Rows from block 2 of a small audio frame classifier, named by matrix and row number. Rows with one number belong to one neuron. Each number is 128 + 32 x the weight over its row's rms, rounded and kept within 0 to 255. All counts start at 0. Numbers have three digits each. After the name is the row's rms in percent of the matrix's.
After each neuron's rows are labels from the 100 clips, of 14976, where the neuron reaches its highest value: "strongest on" is what is common among them. Only what is clearly more common there than usual is listed. The data: synthesized solo parts of chorales (CocoChorales). In brackets: how many of the 100.
# fc1: MLP up (model.blocks.2.mlp.fc1.weight, 512x128), inputs 0-127
# fc2: MLP down (model.blocks.2.mlp.fc2.weight, 128x512, transposed), outputs 0-127

fc1.37 105:169105125107132127134082160084065155113111163125139110155141141120123137091156172134163150071128161158078111145133106108104130121083154024138130098147060105131159180195105148177155102122173145156156125129185126110109133121151151206150152126151117108126118123098164117068109134153138198105111061174143108164054139153099129154125107153072122082155071132124122124100119123204154166127104
fc2.37 101:177079127083143195140151098166083127116194079125128132140133156119157097096110162106079106131067126160166091124115097111181169171109148124074142159137115119097134146131119162144123108120083160087154057150051167134082101108149176149189108068096081141102104127180124133150100152142111170168146158159150146120140089100169132176131115162099088114101121132057126164168117096146168150068125
strongest on: note A#5 (100); trumpet (46); note G#5 (45); note G5 (40)

fc1.47 107:106127098111113108121126157132138085145105167099055122124131137141107139109044079120169147110094166122125161082172149096091080151106114140159130106175142118128103196112148143176099104156119128108144124176184109161124163073152146191155074088108153129126164098113152102091060078125092125178140102108174111200122199164078099161114161149118121134085098111096161136128106146090147071188109
fc2.47 124:124096152105076172121168178151115105100153118123094172146120143147117110120093092138194147108118191128118131171145117119129133143086118205149096153147148118152122144130076100126135092189099098185126093134156095096116151098162138165070130090132111160112110170095133122061080076195070167180133111091075091131142152125127087131095123148149066193154152099045141129141167143141138114137072
strongest on: note A#4 (86); note C5 (49); note A4 (43); horn (32)

fc1.245 102:080209180067136147107122142086125139198125111174171102141156196099145156128046159127058140123133115185158154115102128131112097169123134132100127181090113115088140171071144119179179110145078146118123162135143089118175156113076105136089173100123076170148085140125125126101164155115143129111097156128123118087110153098106103091179086116153122150111123096122065104151177137123141135200111
fc2.245 099:154112163132177135088090120060084092114200117145152158164154172119124102114123107148122127151156126093133101122119097114140118150089154089142098088175073130146110133125129173188119129161121148146144192175086116147173127120124212138149155132108209157061144119076093115148099065107138104153053085152133082102151151097111187149153213142137129101130095094154100102175131114111128100154132
strongest on: note B3 (55); tuba (50); note A3 (34); note G#3 (33)

fc1.90 072:176110109087086119123118140118117149153113162108114114099055129112162154110119073169058147072134149117131105140116061119183140130130121152156117080140162149121141170113175154171117091165108099108176126182183155132151153081190129176123121058168160166108116090093100076134111142094153134167154097048134141127093187171088071097129109154111126056098156155145123076109128150137149150108119
fc2.90 078:205135088108109181117123173102113122097088128108141112116159115145150105131130075161146167120060091118059122176127117117144143112127078147159066132125142125132131117152184133157087099112118124170132129118190106144073187076165124140054173163171129115116107145094118113163091107150126194193141119098110105169127112202156123084102131099074097111137161116079102085184117139107186114093120
strongest on: note A#5 (97); note G#5 (55); trumpet (55); note G5 (34)

fc1.473 092:156120166073171111136106123127103118100133142117081099096075098155105180156081111125148121131119142174129116169177123063122084103068188127191120151155129162158097182086144148134120104164098173153142107131163105129152127087116117182128099120123150088189181125167139077111096149156087125130120081125173102157056191202093102135130104166161172112064108091111106096110134094113165096132139
fc2.473 082:137059197158103164134142121115117132181142159143147151199132147116156111102107105103158142136126176160140176146101123167184128159118097156137061133144110116107163103080101160184156138148141079124143185120147141124139166113120152079140118077089108141097044155094101147107088084088122110167104153135108095135114120029093120178119094140158088110151102106114149123092184187096157129073087
strongest on: note A3 (100); tuba (60); note A#3 (38); note G#3 (37)

fc1.198 104:096171130114082106186157175134132152164135126139159101139098131146128105179107120079112123116091143150114140150107126116177140077146206125140111140107172116128168181070139170143137075165170105165091069134137115170162101108173077140119145080126099110122117141117097124111116090102048178139094150110084112091105160131153103071139106208117103104145153093193073100056167120135125173149162
fc2.198 094:109096150094160153111164151147101133119152169112182104105120139097090129106105120112143102136125138141098089086122091118137164120152136146079134151111117122173086120106144206128135079187085133138080146160129084137174152176188109166142122188165166124107161177114136089146132096185119151049029121108139135081093108073109169151057175131124159140148150092112121140132176091172069153111152
strongest on: note D3 (86); note A3 (60); note D4 (46); bassoon (44)

fc1.509 095:121156129134101111143119183134144122135144153145120127162121121106069133059101135136157174074115153103107121166191118112132055104088099154183134123182126085125142163102124186182107070211162151132141106133160122142142151088171158146084134126090145136138162111080079154089062093097123121181072093103099105184143195155097131138135164160137066153105122124115086100100119157162131103174090
fc2.509 108:108155091121125114097162170124164089157083130131159169112104166129119054106124119181146126120104148102161135180100131116152105130155162191124098178120146087123088113134112080125060129179102114163114117146112093097152107088140134108083134103129158199096135199074065108125122094183108122166127104169085079142142073154170167101114164110149043150130191157135104164164139159122117172157148
strongest on: note A#4 (92); oboe (60); note A4 (50); note C5 (47)

fc1.98 081:062133110126121103106077162147122154155132143122186148128162086119173154142114086122168170118075130105136052119068118087088116149115108150134158122139166145112143213128141095118159134122174155161134163113191181117119140097132128150129124071126108115154147098131088066095171144116140121110050175153183115137095114106079049086152109148204135090150129119126107174121179120108180151141087
fc2.98 095:110147072158079119131156135138127158119111105050089182158147100193161134144140122154120166124112139097084127165121123085090106128133103132114088082076150179117118162175130072096166129076206083155110123077156108089157097180127106091149109104137157100106153059170160098117171125101172125132167093133157179158117158128050131149104147116116132157080103126159142189146089164089174144131113
strongest on: note B3 (94); clarinet (60); note C#4 (36); note E4 (32)

fc1.493 094:120143137110141158107099123080101161089125120122113103102137071147147138102130109156148139162157118161103081166114076161131146067141159112118139117127190117128125143159184125185110110147110139171143167211144156173107146140099126212120123127163198120058187115185148043161125153143077172076090123125117133085090134128142083127087127127081150105054129094155133086114130095162088107157138
fc2.493 101:130153113161136111158089135076176122099100075125128184108124076163177160101210101121144073177053138134093141152138109133081162171139115161128094098131126107131161145138156127153109102142190133168159125109137146189039147115122122155123060098180133066138126110122130105145112140112112130115118145129091127135112139214154108076116061172125115128039136138137107113149120126107189086145140
strongest on: note E4 (99); note D4 (64); note F#4 (37); viola (29)

fc1.154 089:102136166151191136142101113184142157153116154140154092118095101120117096101114193134101121115129127140127091066132124160094070180079142129161131131119129168192053122126109112169141123113118144200141127138064131134146126090089159119153078139096133107116184139158159130133054153103074124075089105114129053150132182157140164109151131166186124123081132086087099111139189073189120100119148
fc2.154 096:147170137090127155100118084130123137126114153142112155121097092134142130080040133110145094124138134134174182153117140147123090151132114114145166130105081165097181107089095118104104206158069134077192145146164158100079181117147131124109110144093090133148135127209143136099151123091125154130118210124165067126120102116119159178117115107126082092166113200082122156103158201191088111102124
strongest on: note A3 (89); cello (49); note G3 (35); note B3 (27)

fc1.302 115:044168188088099108119114142163073104148121104156125132139110112115195138120126100106107133157090168197165123090064103066131065148103176140129136164106104153148118203072142094124167083134095149132136160146121159121147083159070138127085154089121076140134080145108146109125133145141157117100162137153156128173093110084120151110182126174199138152133089074090090142160156152105120134105086
fc2.302 107:137138135087158162114155160128133183065143128144166120161126151119091162096046123140090127080127114128143138134168068161143122079106129126135183130109104154162178079080100149188156156128087183120112107142139081187157168067148139163104104114140107151141088163172139169112095124051132207129093191137053097063122154127132090118106103121129167127115110114109130087126180105168110126134141
strongest on: note G#3 (66); note A3 (52); note G3 (47); bassoon (40)

fc1.203 090:134073126153178205082095094165102106162171121119160075129164143102108119099137147131078134096131108131152022107124150147126137137155086160169154139128145122122123145166115095167176112142118152133147157175103153131156116108210163101127114136159175140125144135107058158162106123116081113122045149153119145129138114089083086174072098110115044142100126111101104126065131107175093152150096
fc2.203 078:113098134202095141155132094114116075112127113172133067078152121128088078109218161118176112139120095107122103108132191155109125096195182097125163106124061130134150154114081114196112120148138162129118144179090164122118123161148088132153105143113150145119167139132091110079113073180141111056116086138143160127140125100100102151084100091155099113136096127181183139119090118138059108111068
strongest on: note B3 (85); cello (33); note C4 (33); note C#4 (32)

fc1.254 108:137104186087095115111107137135102097116116172130060069117084169117081120141080093124137112131128131144145166120170120102120122140169206113192121144193101128145110154089094168179125083205077166126100078165168092132136113109148132208149133098143139192152124159141158120123110142187051175170095083128133105204143153116107102124123116139152103135094095092113128117085114144150145105152124
fc2.254 087:118094156093126130155194125131157106112122142140118105170128090129146130143221134192099126119148151150151117139136070167181180128073141123156089129120084112119084138111118064167145113153111101226172161151158128162200119109099094173106156085176137120136062158128144112115135122169087171075107141189133129090094120079121123121095097138173133120112131142080160091163093186077131134118115
strongest on: note A#4 (79); horn (49); note G#4 (45); note C5 (33)

fc1.182 090:158148147097100169095127134094110112157108173105206073099152173132150154126053190104091098092173134134079123107114158124102180124135133099152175142116178130054165138120157135127119071128123158147164102112150118130141094098154118164163154113099092127113150101108127107150126122095057179146107155151099149118163182136138091161150056153065132136111115138143106052071184114199121101133146
fc2.182 092:174105113121072214132104128067140143149161240157137111199143098118114167112066093056105111138155137112035125148151114112091133159140118138143120105130163118093115138131129200095111141142141114109150126152174113123107099136202123132084162155108148114050134085122104135094126115131124159129128156089100144128133149114128150121123129152154053102186132176128166105147148075149158129084106
strongest on: note D3 (40); note A3 (38); note D4 (35); tuba (33)

fc1.363 088:132120156099174131117073111107131212138165115110170117145129097129140134103164158122122143135141125148126125165136070107147166070104147100115160138111206136089164151144199134153105109137168084179143097138121113143153072111089154183106136110112171086124188138162091126145165108060126121104093130125084128073089138143142077062062097171096177127040123090143104128112134104133077121080127
fc2.363 101:130100135137086116147120134137125139113124043086133179125158061175129098120162073102183106143117127156054174083131115130122109129128117151120175117096180096128195151180164181177109065112145129138119085147125071148061194145110146130163082134118151069107143172170145150154119158146125127108098149106057126158143137194150113114161103164116109153075107093126142095135118124084185096123138
strongest on: note A3 (65); note A#3 (48); tuba (47); note G3 (42)

fc1.306 086:111129131123095161121147163094116169170131163149186124155146111098107166149088128073083145041155103122086127155174094160117120119051109138134112149071212190150109161134119115144169119111161147128118104091139078162128151116143120136137165089153121109090130076150147153145107116097102163130099172095078135145117165126097067127088113132162128073054066158163132134115178121077190097085128
fc2.306 090:107196097100137110081098110156113184145096177140104137192120098171125130123135113091100131114120127141176158113121100117142132140190201099134122121115124166141153121132140103067122149107121057096146104068200092155109131079132081157095102086131128146144104154106169137083160132050161124104206139107133087118134154139065133063146113115175157110110145221133138145114119138098090146127177
strongest on: note C#5 (68); note B4 (38); oboe (28); instrument: flute (27)

fc1.384 100:130096110083129184120107130102064096196086162132199110157122215120134128112096092180102164054126106123074080081135122131136116123152135089133114146155118165132098120154105113131154086101144156143125138140185147082122105063195109176121110114112068136161110101050135178078160133149145125138155141139161143151129161168080152160139130121121110139156115160117049154164163174144128137092099
fc2.384 127:148149126119110191082147110173127110183221142132169143141187170161113116095111132110120156095112082142156077125107108179134140132094077145133025145136154118139176109124105138126126100103084132100166137091115126142155164111144178173120105053112150151094112123117116145144098114103130208196091181156130129120117150098123099193137108124151090086140096104120140124093166096072169183129094
strongest on: note D#5 (100); note F5 (50); note C#5 (46); violin (46)

fc1.218 098:111122214130131121182094172073127168113144102164093103075125126087117118094114125117155194162121125151160093090195105132083069131105162101118169163139108139175104170078148136137159106144102135158148147164098129135166147212063146128082154137139135105153138131117131120109093175164180092105122096097122098120041141148083114101107171154172102081112165096084108135165141125087141153179127
fc2.218 091:110159136120181099123158138095099115107159134150149124164112128068111196169076150135071139103120106180165163138132113152126167112150127189159113126113106149143139102094161159145167108147101119087168157132121106159168121116075132111062240161152119134194105135110183159154088114096136113125128221111155132134120108113184113056137128157144150119187108074110094078130147091150151095094116
strongest on: note C#5 (72); note F5 (35); trumpet (32); note D#5 (32)

fc1.373 088:105091161103156107094138121106086070149111115138134141097112126136161181164112118137110121149082135120141145076124190073108138198093165167182131168165151122187057182131162085150119070145162151178159133149117116133161111123143128152098145160139124134144122114162141136087089104167107105125135046114138120239129194120095117136163089172157065146120150088130097132132121140121184113181105
fc2.373 075:096112141135100135163147148097131208113147126128128086164115110117161121143136135138099108176146209152108144142085104152123140099101131103093103133125148135124114098135116189160164167125158107154166160133143136053100139144133108078124125177056092179118086170149123155093169147088103088094121145127092125084054126089104141149136053063142090120141072146076162080098183201151142106090155
strongest on: note A3 (65); bassoon (55); note B3 (40); note A4 (33)

fc1.433 098:111156155084140148150134125132073103136085132175139043150121165085096153178097157127084122135076086162148087144192146171097178078084098108186141142133146093135147141108172107154143104163118085169107147113117150128156135093107188162098094090204098120216139131069133119127112132146099116132082126147152169093109163146134105074106092166148114055111153114123070121106128105159148130167137
fc2.433 095:100164081110143098143125147123100155118093140159128106099139054140105104109117126129101129116137170143114086103133115189103116079138146124144201096074072138137181120181161119145168087147101031172125179098123141154129184100109158156123135092138157119112118098107131161102141084113084158124112151192146139108089170189129107120055106185163116088115167062160058132100133100162113161122152
strongest on: note C#3 (59); note C3 (42); tuba (38); instrument: bassoon (35)

fc1.301 101:134179132150131096188050186099103107114089168139118085127128113147088147194106116043105160121091079133088081118221146190067149131151101128189139150123209162120152116154134125143101123114138151103178078104121140129104154107127115134139146097155100142156159071098138152071113160088132138145121154069129141115110137157115129099127110149142131046111100151152122129135115117174199133123143
fc2.301 124:137190081099134110217072137109127138132068141141096116122169126087092154153134163095127153142113131142140135104153105113085193112099134130147157106150137127100136114145126101128141139129149079110112100068145153184119152125115157115175082130180080113133144029088143152084131146108159161123178123095170168083068118205146125083116097123095128119095176136196123170151080080156172150166142
strongest on: note C#3 (90); note G#3 (45); bassoon (42); note F#3 (36)

fc1.485 093:083156143123140138093178156141151181125122167150093098130204118144052147109091095128133152101107109115104092078180162153057124146123099161145191094109195119106156138121126087188145120150134155127115124143132128198166175127089163114164105118156093168130128121128089132080120053101087122148065149122098121120145164092092102131136138131168118163036134119100057168117097120110133105126083
fc2.485 082:079165133136122128096140114202182124161090168129102159128119101181139078120165117155136138106142122103186140121165136093149131133118165171183129055117164145175128167076127070172095178152116119135134142100134116179094155100126131129092073118114138137138133138166092104085117063171149179164097127122092095158134219136081066100081098104181108145097145163172097152100093096100105149117105
strongest on: note C#5 (50); note D#5 (28)

fc1.222 102:076132177092160117111097127127063128120094126151105066109107165120119144121144098136180175128133108215173131128114116144100124133095171069147101156134097150153074157071097143152162103125087140145193107154125102132145120164105101177106131156127111121142120134119193061100123186176149156097127084117124112151061141078071126123143084150144177138122042059069135122156157130142114120121093
fc2.222 092:098087126140151128165210102127167146081131111165101104101166105130114157108135155127108122134115153194162154148137056109117191090088137157143106092129125105139101120119178167137160117121052090118128137173121100186123162120040134119126194163156062114172140134128122160143134116158090208063107165151092096108111083111137147097114119153110145195111179104098133106136145170168134080117138
strongest on: note G#3 (91); cello (63); note A#3 (45); note F#3 (26)

fc1.226 083:055162134100107122108086133161123129159150093092128136146099125172150176114115101069106142152073119093148079097126151131083054157104105159145131168084209108134149210166146067150162095121158177165066124147139176099157120107158132134170149102143141139093131091155130128112112144168137139116081168195147130140112118126095037150143109168157103103130110125137123165146162044140153151144137
fc2.226 075:117158105172092145140112097161181196128145160135163199123091108148156165145152150082144149176120145098125132109118144106093132154168142128119130083055137164170124186157111053101120189109159085182111140131099119056126055173108088093086133133110151139093089089192101136108172120093135154166119154106130123125131188160066150163126156128176137107110130156172177161125113124150125124171160
strongest on: note B4 (35); note A4 (31); note E4 (30)

fc1.208 111:109143102126151175095147170080138159189114147197183097145125121116148122066122121144138185068100105140080102141136083197170056154141121148109099123132112121171143141117122148204155111149130198122129168135115115126151189078149150146101143121110155161091108138046081116131105127109126195160100106134074081105124203103108130122169110173121071131124149147125092103155164144151133160151112
fc2.208 118:095119097135175144086151141135127142176118117167205110143134079136179043069170151193127132074098125142117120092087124119116093138100116099113118146073146185151121140140105107120133152118128109144164195149093112108119170121150123145155136094178165158061071145091089071166154128141156157110113119173110114158141118098103057169169138188173051101118111130134079147130147123068140114121121
strongest on: note B3 (98); tuba (55); note A3 (49); note A#3 (40)

fc1.408 089:158110143118155153155098089076083143131101138157154057054112141104072093070139161156097121126130081185132125125148097121147135123184193121120127150130175107168159099122168129142138122162107135189093146171081126138157113109140130177127117131125182102092187164137099116159112160150128188084071125106083106090117156157135093119079130146045105132058143084167149097096151059125120104126117
fc2.408 093:192061096124151130166127103128132080128108124151183103074089113125134075052152111149173119126106111135088091025146149156095125091166118103123125115154115090178086157112150133126118083107145133149110157157109148185127126105153157161138125143150140098140162129100086098198065155101126151130175136107198092088135166142165099121098103190092124069101156114152133079123166087106161121167159
strongest on: note E4 (68); tuba (41); note D4 (33); trombone (31)

fc1.474 073:134090125117140109127117093157161148170123128140177141113105131128157153140144112081112146125095121144050118100039082074102112123069154176172117206114165140139098197145115091180162126078114151157140176133138169083130112109152122126102167093128120111088140135086123104149100144158128148065105132137170161200100121129050092129147108119150105079130101141139091183089150072085183172148137
fc2.474 065:117157118125102196129130109123130148136193114119162193138160131163142110164172186120112137151101142109135145128132142083129139150155164103102121145141116150125162148125101060151124103115182138128110085168117125057117089174064130161116055127086131143128169117157169113072191168082162101152113085142137161158167104106057113155121160098135064095138086140104127170149079217126086128164174
strongest on: note B3 (98); note C#4 (43); cello (38); clarinet (35)

fc1.172 085:128139132113129174073098109166102126222136122161195153161181176151067126090116196154091120062098089141088109142174098138159139127135124105145184210127134135119136125159083107189185125091149147098132114131121129100162117134163165163114137144131117156150163194061095162117119127124170132095070156132088147174117112142115132171177133100119133096115082127128077146077157156154124163116115
fc2.172 098:078193102120073125092134142105083170148174154112121137087168177145093136173178144109084184140116172047108100180131077119117174115127114122103131167123140158096163101130075137140121120099162121086093040159118130101147109146133152145141089169153143130130161126127145128113133106124095158150093115114122126146104098098094126216120164062176101079176059090126125178139122180159088138122131
strongest on: note G#3 (67); note A#3 (56); note G3 (54); cello (49)

fc1.85 098:127143118095103154151109117140069125179131117149163160170158212096108131113095100106074170130127112134128126163156113196177182081203108146119122218168127073135161134095093169147129047172081141102116128106142117092145115108154141111064123135105101149168096148073096143154145133118155097123094138100103189097147104087085133166146143129121082175181135101099110111145134100121103151147073
fc2.85 123:138173112109138125033096136153059110152154151190196122154103223056108185109080148130136155107094110114159108128154071148140139128109157135119100150149168117146174152104051164149123104160097188081115155125118114153114103111165165157139130134140141193138120164103135114070103177145151132151080161178131102101121126113130096182179143120126108159156128084115118114136184104143111116151092
strongest on: note C4 (100); bassoon (50); note A3 (38); note G3 (35)

fc1.356 102:089164184082164124148118165096103122132144109155151106138087166110127134131092061141136173131077114146134091127158105136126085150110152177192112171153163062122119168137121132177138099204107166194145122184149145129130102063126182166082087100096124158125121146094102124113064164141074133108097141104093091129089172155148130082132097212132126136086108086068121087128143092167132129139141
fc2.356 057:118072133084057142159135155141146136125138181132093107078198106140137122136137115117138145156171146101102125122126096118092117136134154106106158144119081093101139149157080153144133129082166179148144040159150123145179159160178144141195142126150169150114129168197132150124170134200109198094066125166165081102108113083126127164126106095143092142099084179196111161142119143108102195129126
strongest on: note C#3 (58); note A4 (34)

fc1.468 105:091193194161199172139105147143149125145168142124141166174130082135148131132123151059083085151097119144134094126159140174154155143158120147160117121104145098085215185106155105165102105191168158139159155120100165168120121104112132135104107070095144112097146142127076131129108096052098116123112159101137135082117162091169116143116112188124117107086137097107072077075127055151110114098096
fc2.468 119:123188132178171142119167195095141141128157126145183174195128162148141165143092076097142129101116080140147106127157110141109135165166120146112115124078158132118204121117146164128079107133130168061151124150114161115128121113147097170155089065146160113114110140111077063149105128116144115204095174152080123093135152077151096123130168127120105143049137073139124138161110057113090183104084
strongest on: note D3 (100); note A3 (63); cello (41); note G3 (33)

fc1.436 094:060178212163134153122139187111135123119163097136126181134121065149139163161140128028132068164097132158136143163152142175109152105122172086109112121150077119117173157114118115170131138197145197126163101115150127169142117132097088115134165118095148120088113115148059107129118128069088181118068163173161143114106150090115132130093105187137111120078123104111093103135116088152134089105100
fc2.436 111:114158176152138149115138157102134152145181164127179148181149139091110153138062107080121108149151105165152149143193090165121116148143123102097104156087110143123155124094109186125118087165118143051152070115121089136150164152114124160117163132154108105148102132116056119169118107118179179150102216124125104117107074061155100107152172162147116141125111042119148103165158081140096132053096
strongest on: note D3 (89); tuba (60); note A3 (54); note G3 (27)

fc1.44 088:157083118126155155122102154160089106137135176140151076164079101114143132137098119115071119094085108141072054128134083148142147097081169144137095139147139093135149170153125136188151120154157129126145170174142172058136109161184203183139156098148163175147108155059095092116076131130118140108101116172158103173087136120145077189142106166125069066105110110133096106118133158187129157113136
fc2.44 065:206165135177121099170110128086143110090178148148189119088162159124107171162123118165145103113157048114131087132176174134101111121123149115174093160087079074170123118140095124150056103118127154104143159124113174136104146093153108104123132094117156174122155094138068075136095164154108081174134160172154125124176194116185180149122185110119143092096181119140094095099096086118114134118116
strongest on: note A#5 (100); trumpet (56); note G#5 (48); note G5 (32)

fc1.215 092:102125178183134157105134111160165102104145144146154174134093071177148155130111139061114059197126108126125150135146089149094120185152188150134090145097103141117120174117135124122102144155135171118163098097104164090069100140107062085143148138062129122044164103177126091170121110078086149155157128109200122111143181077140146190139119129145116131143140100130136103148134066143095088088136
fc2.215 118:102157178144133138121117151071097138153160168183202152176096172100132169142107144089109088136131095138166149127157150166135117182113110112152103168045140152103198128114104157088133097189119110101159132153117082110092099120148105135072142115105134095128077132151084101087126141123138112153089192117084077129148145065112099125146147172215096112159082076134166091146156126126124086083115
strongest on: note A3 (98); cello (64); note D3 (52); note B3 (36)

fc1.139 098:133089145106117135102134137082125226121102101192145103184135140113105144083177118157134196098142109142045105148161137140152131053107113054134129121137089151169160155081133151167131129127132125126093107158153096188164138138153057185125187132191152093152134107085160139130158090137163125110086087140085145073106121092066116119121152108142131111154118137165107173133116174124131162154089
fc2.139 093:133170088033096131102155128093092124137128083132084101136160135129154090128183120137088129097162120215134128140110151163177124152104114126111087186055088112120135143119126127165125123136105111121124081135144105144130166134117139137138131157203146076110152186182147093134210133149165195081094164101085121145101088072106076130092110186121145168164053128147119119149109120113135147122093
strongest on: note G#3 (69); double bass (30)

fc1.29 112:176108153141140206144128164052114107117131148151149138204117156084103123099119148115085157098150095115082064141146164117175103093162139116131149122154171147129192139148144148129159094185197157165139115093174108176148096103182114097132134093089144134121088141063095189142180126079161087113124162105102155116131175138081109138093116149071097125154122135198099094125154092104143110135095
fc2.29 117:167146077144148145163099124167132099122112145115131128184089156116088088100126129131201148133173137134174123114097135173171084120137068151183073112115187116095161115141137102045098105118167102208170138093155193157115118109169129142106071054105163144113129113103068152132156171121143137113144162107086136082091110138102136128120072176094131118181122115112175117070137091090118155134133
strongest on: note D#5 (94); note F5 (40); note F#5 (37); note C#5 (34)

fc1.278 094:118106158061108161110107111056053143127094128170123078134167169051088182171101116144076214111170141155111119110129183129099153123138117104184171163123121168168122132055120145133156087158138170165133142132185117153170109119147106140102151104096118130173108116074133141129169132109123120091130147110123142097120121095085111105118061131140123123142109067161058096076160141137141113160085
fc2.278 066:121098160126145087134107040146125114067192113087124120141111155079097124122199176107158109136118130124139127081153068116121176092027120155142126120146154105168133096129162169169159091123119086141152084139093114138134133189093193132118138121137090082103135140145095111140075130166069161134106172072120122132131130133130125167142093133143163094191117134109146078104162061135129060163105
strongest on: note D#5 (96); violin (67); note F5 (47); note C#5 (47)

fc1.360 093:135130134104128160156122159105113168144151130105093054093133121101116113103119120146109133152104113138122119120141067115118101081142108116091131132082161115170114109140194141161165161184074098152091132153130149119190127122120179173159138091183159110093147130119098090157127171135139170126128101122124140050094150186156075116102109117091121061039178154128103100120186100084172173194197
fc2.360 099:151142145170152144130077117078213121068130073124184095086099105134088109136133121072136097189095136097119135140196200166074156061183083123130119120090124110152156099079166156171137139135145144105099090115098147111130149099074119137095141198162122054143111098124066152152124209108139137133152131093138123107135104122139139113152093154158146125133161141135144105181098074153116107119128
strongest on: note E4 (98); note D4 (47); trombone (41); note C#4 (29)

fc1.328 107:109103124131116072150112122147082066105113070098042106105106115110103124135141094127158147177096146155146161069169173102113117146161132140167156139145172116160105178124127130121140100170096093217099110137126150099136115115148161139109078084112156138154103081110194104105062124199128101157139059117162132208139162169085158126107174133132122163136162110145149138179091127102125103191117
fc2.328 121:100120127103093122141172191145134128133125129155127187176101124141167119129177129158140104170057203136116147119076100092129165157123185186099103138175117133148057182100137106125128074219120119183112124088125107133131115116167135139115125116117087160142084152098158104109111105179079137154150107078124077136102082099086120095143145177126083113122208111095095135167155124085158114175132
strongest on: note A#4 (85); note C5 (66); oboe (31); note G#4 (29)

fc1.219 114:167097132079096133140105167096091127124124150165138110170117186118101122089119120119176178091133121121114081121175135131122070106147161117168139188184118128142141143121073220171165081097123137133134077118163092085119128096167114142115077128084106110175117130058172154060132149134167134177112103103104097150097161160054187186101150129126101100173124153145089110147148142151131167168097
fc2.219 129:183120133069123115134133104153089139125210116141157138122153187066140064086125163124189147150108098159155116115126073079181151158075137099113093163136160107104160125116112153140099048107085088093105066093111131179129147089171180212160081056143106159155121144109073136130100155128151160147140158119118136131142099154136151148127124172126133113123159116125161154145136116113197168160117
strongest on: note D#5 (100); violin (78); note C#5 (58); note F5 (45)

fc1.246 109:116168126088082168160171134106134144123102125153121117164091160094124118135065095104132186148109153156135162144110130142169109125152172158127076092171144068132122153058104184137126094185105141132147149094166124208145144110091136139114144146141168172086113147097127125132139101079104179091109152082089095080115149121156108080155118144074132174158149077144102049121220094102109116151080
fc2.246 120:134117131133172037154166165119087087072165109150122148088126137061125197161095128140110113136125096134144126091122116054101215141148134123122154123149106143171109147112134156132123087109118155077116176126130138195124155136127135071166161219160147136163153140135161069138138099143074075079123146163162108136097087137158171127110189100082155095150164109120091101156154129125089100125100
strongest on: note B3 (43); note D4 (35); note A3 (34); note D3 (32)

fc1.92 099:116123174096112165105174182153093157112136151170123160123120094125189086166095081132107161141091142197136155099083097123151123172117158145139112148153127147164085122051096152159177105126126123141111172135129088156135125085111164155124165056167169135094053167134137120111082092085037175126127071112105090146109169100124125104163108151151168151083109111122121104162148171071095106127107
fc2.92 113:149126163143219032152153146092104138083097076150123063114114097108125123135134158135113115100104132151146145129139139112080178145108123107151134099154118178179172080134132147127138127065118104104167156092158148164069188159127113100116128170157154116184145125109250078111154133155132082087117132128136104111105121139087173139100127116107167092191104154109097096141125156157138080166121
strongest on: note B4 (92); horn (54); note A4 (45); note C#5 (40)

fc1.458 086:156085137080090097172131158125093104169133171138117136093124176090146094146140089136130142174091131163136164138094145103121152200171135194126124122188160074140079169120131136080126058160098104179194125159097140123090095172144114096065175134140114165180089073125126086104188129190130128106172126126111107136174101116123157163165118175092142133132134097080143097149113107082168125115093
fc2.458 103:130088160137189076162151146127132105120131100194099125153109166118134179145106143166164097135120148116090184142128182123115124105159149122164084141182069161136071171086103150105127116150117099132102157099158126123115132144127109111078161188096103130202137145097153120121075123173078072101168070143140084117091162152103186095170141090090122106160166075087103072084174133098122077149118
strongest on: note D3 (37); bassoon (30); note A3 (27); note A4 (26)

fc1.471 101:097208164113076165150086104154117110174146110167158176177165189113123145129120134100109139172092104180150150129130154150124158146175155138114113198133130123121161178076091134165190073148112125074089106105136128109175096103114090124065163087142106173133065161071117117134156125151143130104118145093109179068135118077107127134182102151154091101153174092136059129118114075134112143124116
fc2.471 126:150173124137139127061110184120084084105142117164154181163117199093150163137078097117108156114101103128146111132145043140140107139114193109121114160169112163138167155084114179130130112146071152068106141115149146158126119093183162178142127100185145175153081154054123085113109165111131136178123127140116109094107124096094142147180168150100110118165124083112063117197166090110098119159120
strongest on: note C4 (98); tuba (51); note B3 (47); note A3 (35)

fc1.207 096:114132172114175083140113129190128092173134173118137112087111122094107126168141118129063087108166106160150066109099106184199144103138113122136143164130116166136071134146164070149153112120161157146113144131132156081154054118148149106102108108154119090159160192122146144144111093123057099074098162121117129140083108165160127082098059151135149100138070126113056110130118113177106139056182
fc2.207 082:125151168158104118143156134155178114080190120108115159137136119188093103158128151148173113137192160108116137131172129133074146118145138166161142098159049164144156119064082159144110150153063134139133085128133122091111116142155115132097071097043095102148087151149152147100151059128097120103151176096089138168093109155108202135144118144140112133181091150111089190082163159120070172149125
strongest on: note C#3 (99); cello (54); note G#3 (44); note F#3 (28)

fc1.89 113:164131200107130141138101134116075113141141182151129094122061138072116140140117095117077109139138067182166129097137145182181147127157233123165136214197115108138087145056118143150130105152073178164162120166124123103137081114109132162107138135148163148154126151094148087102089177151118161107142121105121121130126142103135128110117100154133112110119060088066101071117134109170110093095114
fc2.89 081:140059111085108089131183075124102106129162122126088142103132146152107126157130113203118138106151044162182112132189136150175111086167125146156088154185130175184112145116115082147111130116073167130133124116122153147168111146118048093119170118099101044130095142125097146126133141130146185140162172223145150151127091125152070129085129131112163123080102162141154130151076141091123133118122
strongest on: note A3 (95); tuba (66); note B3 (33); note G#3 (30)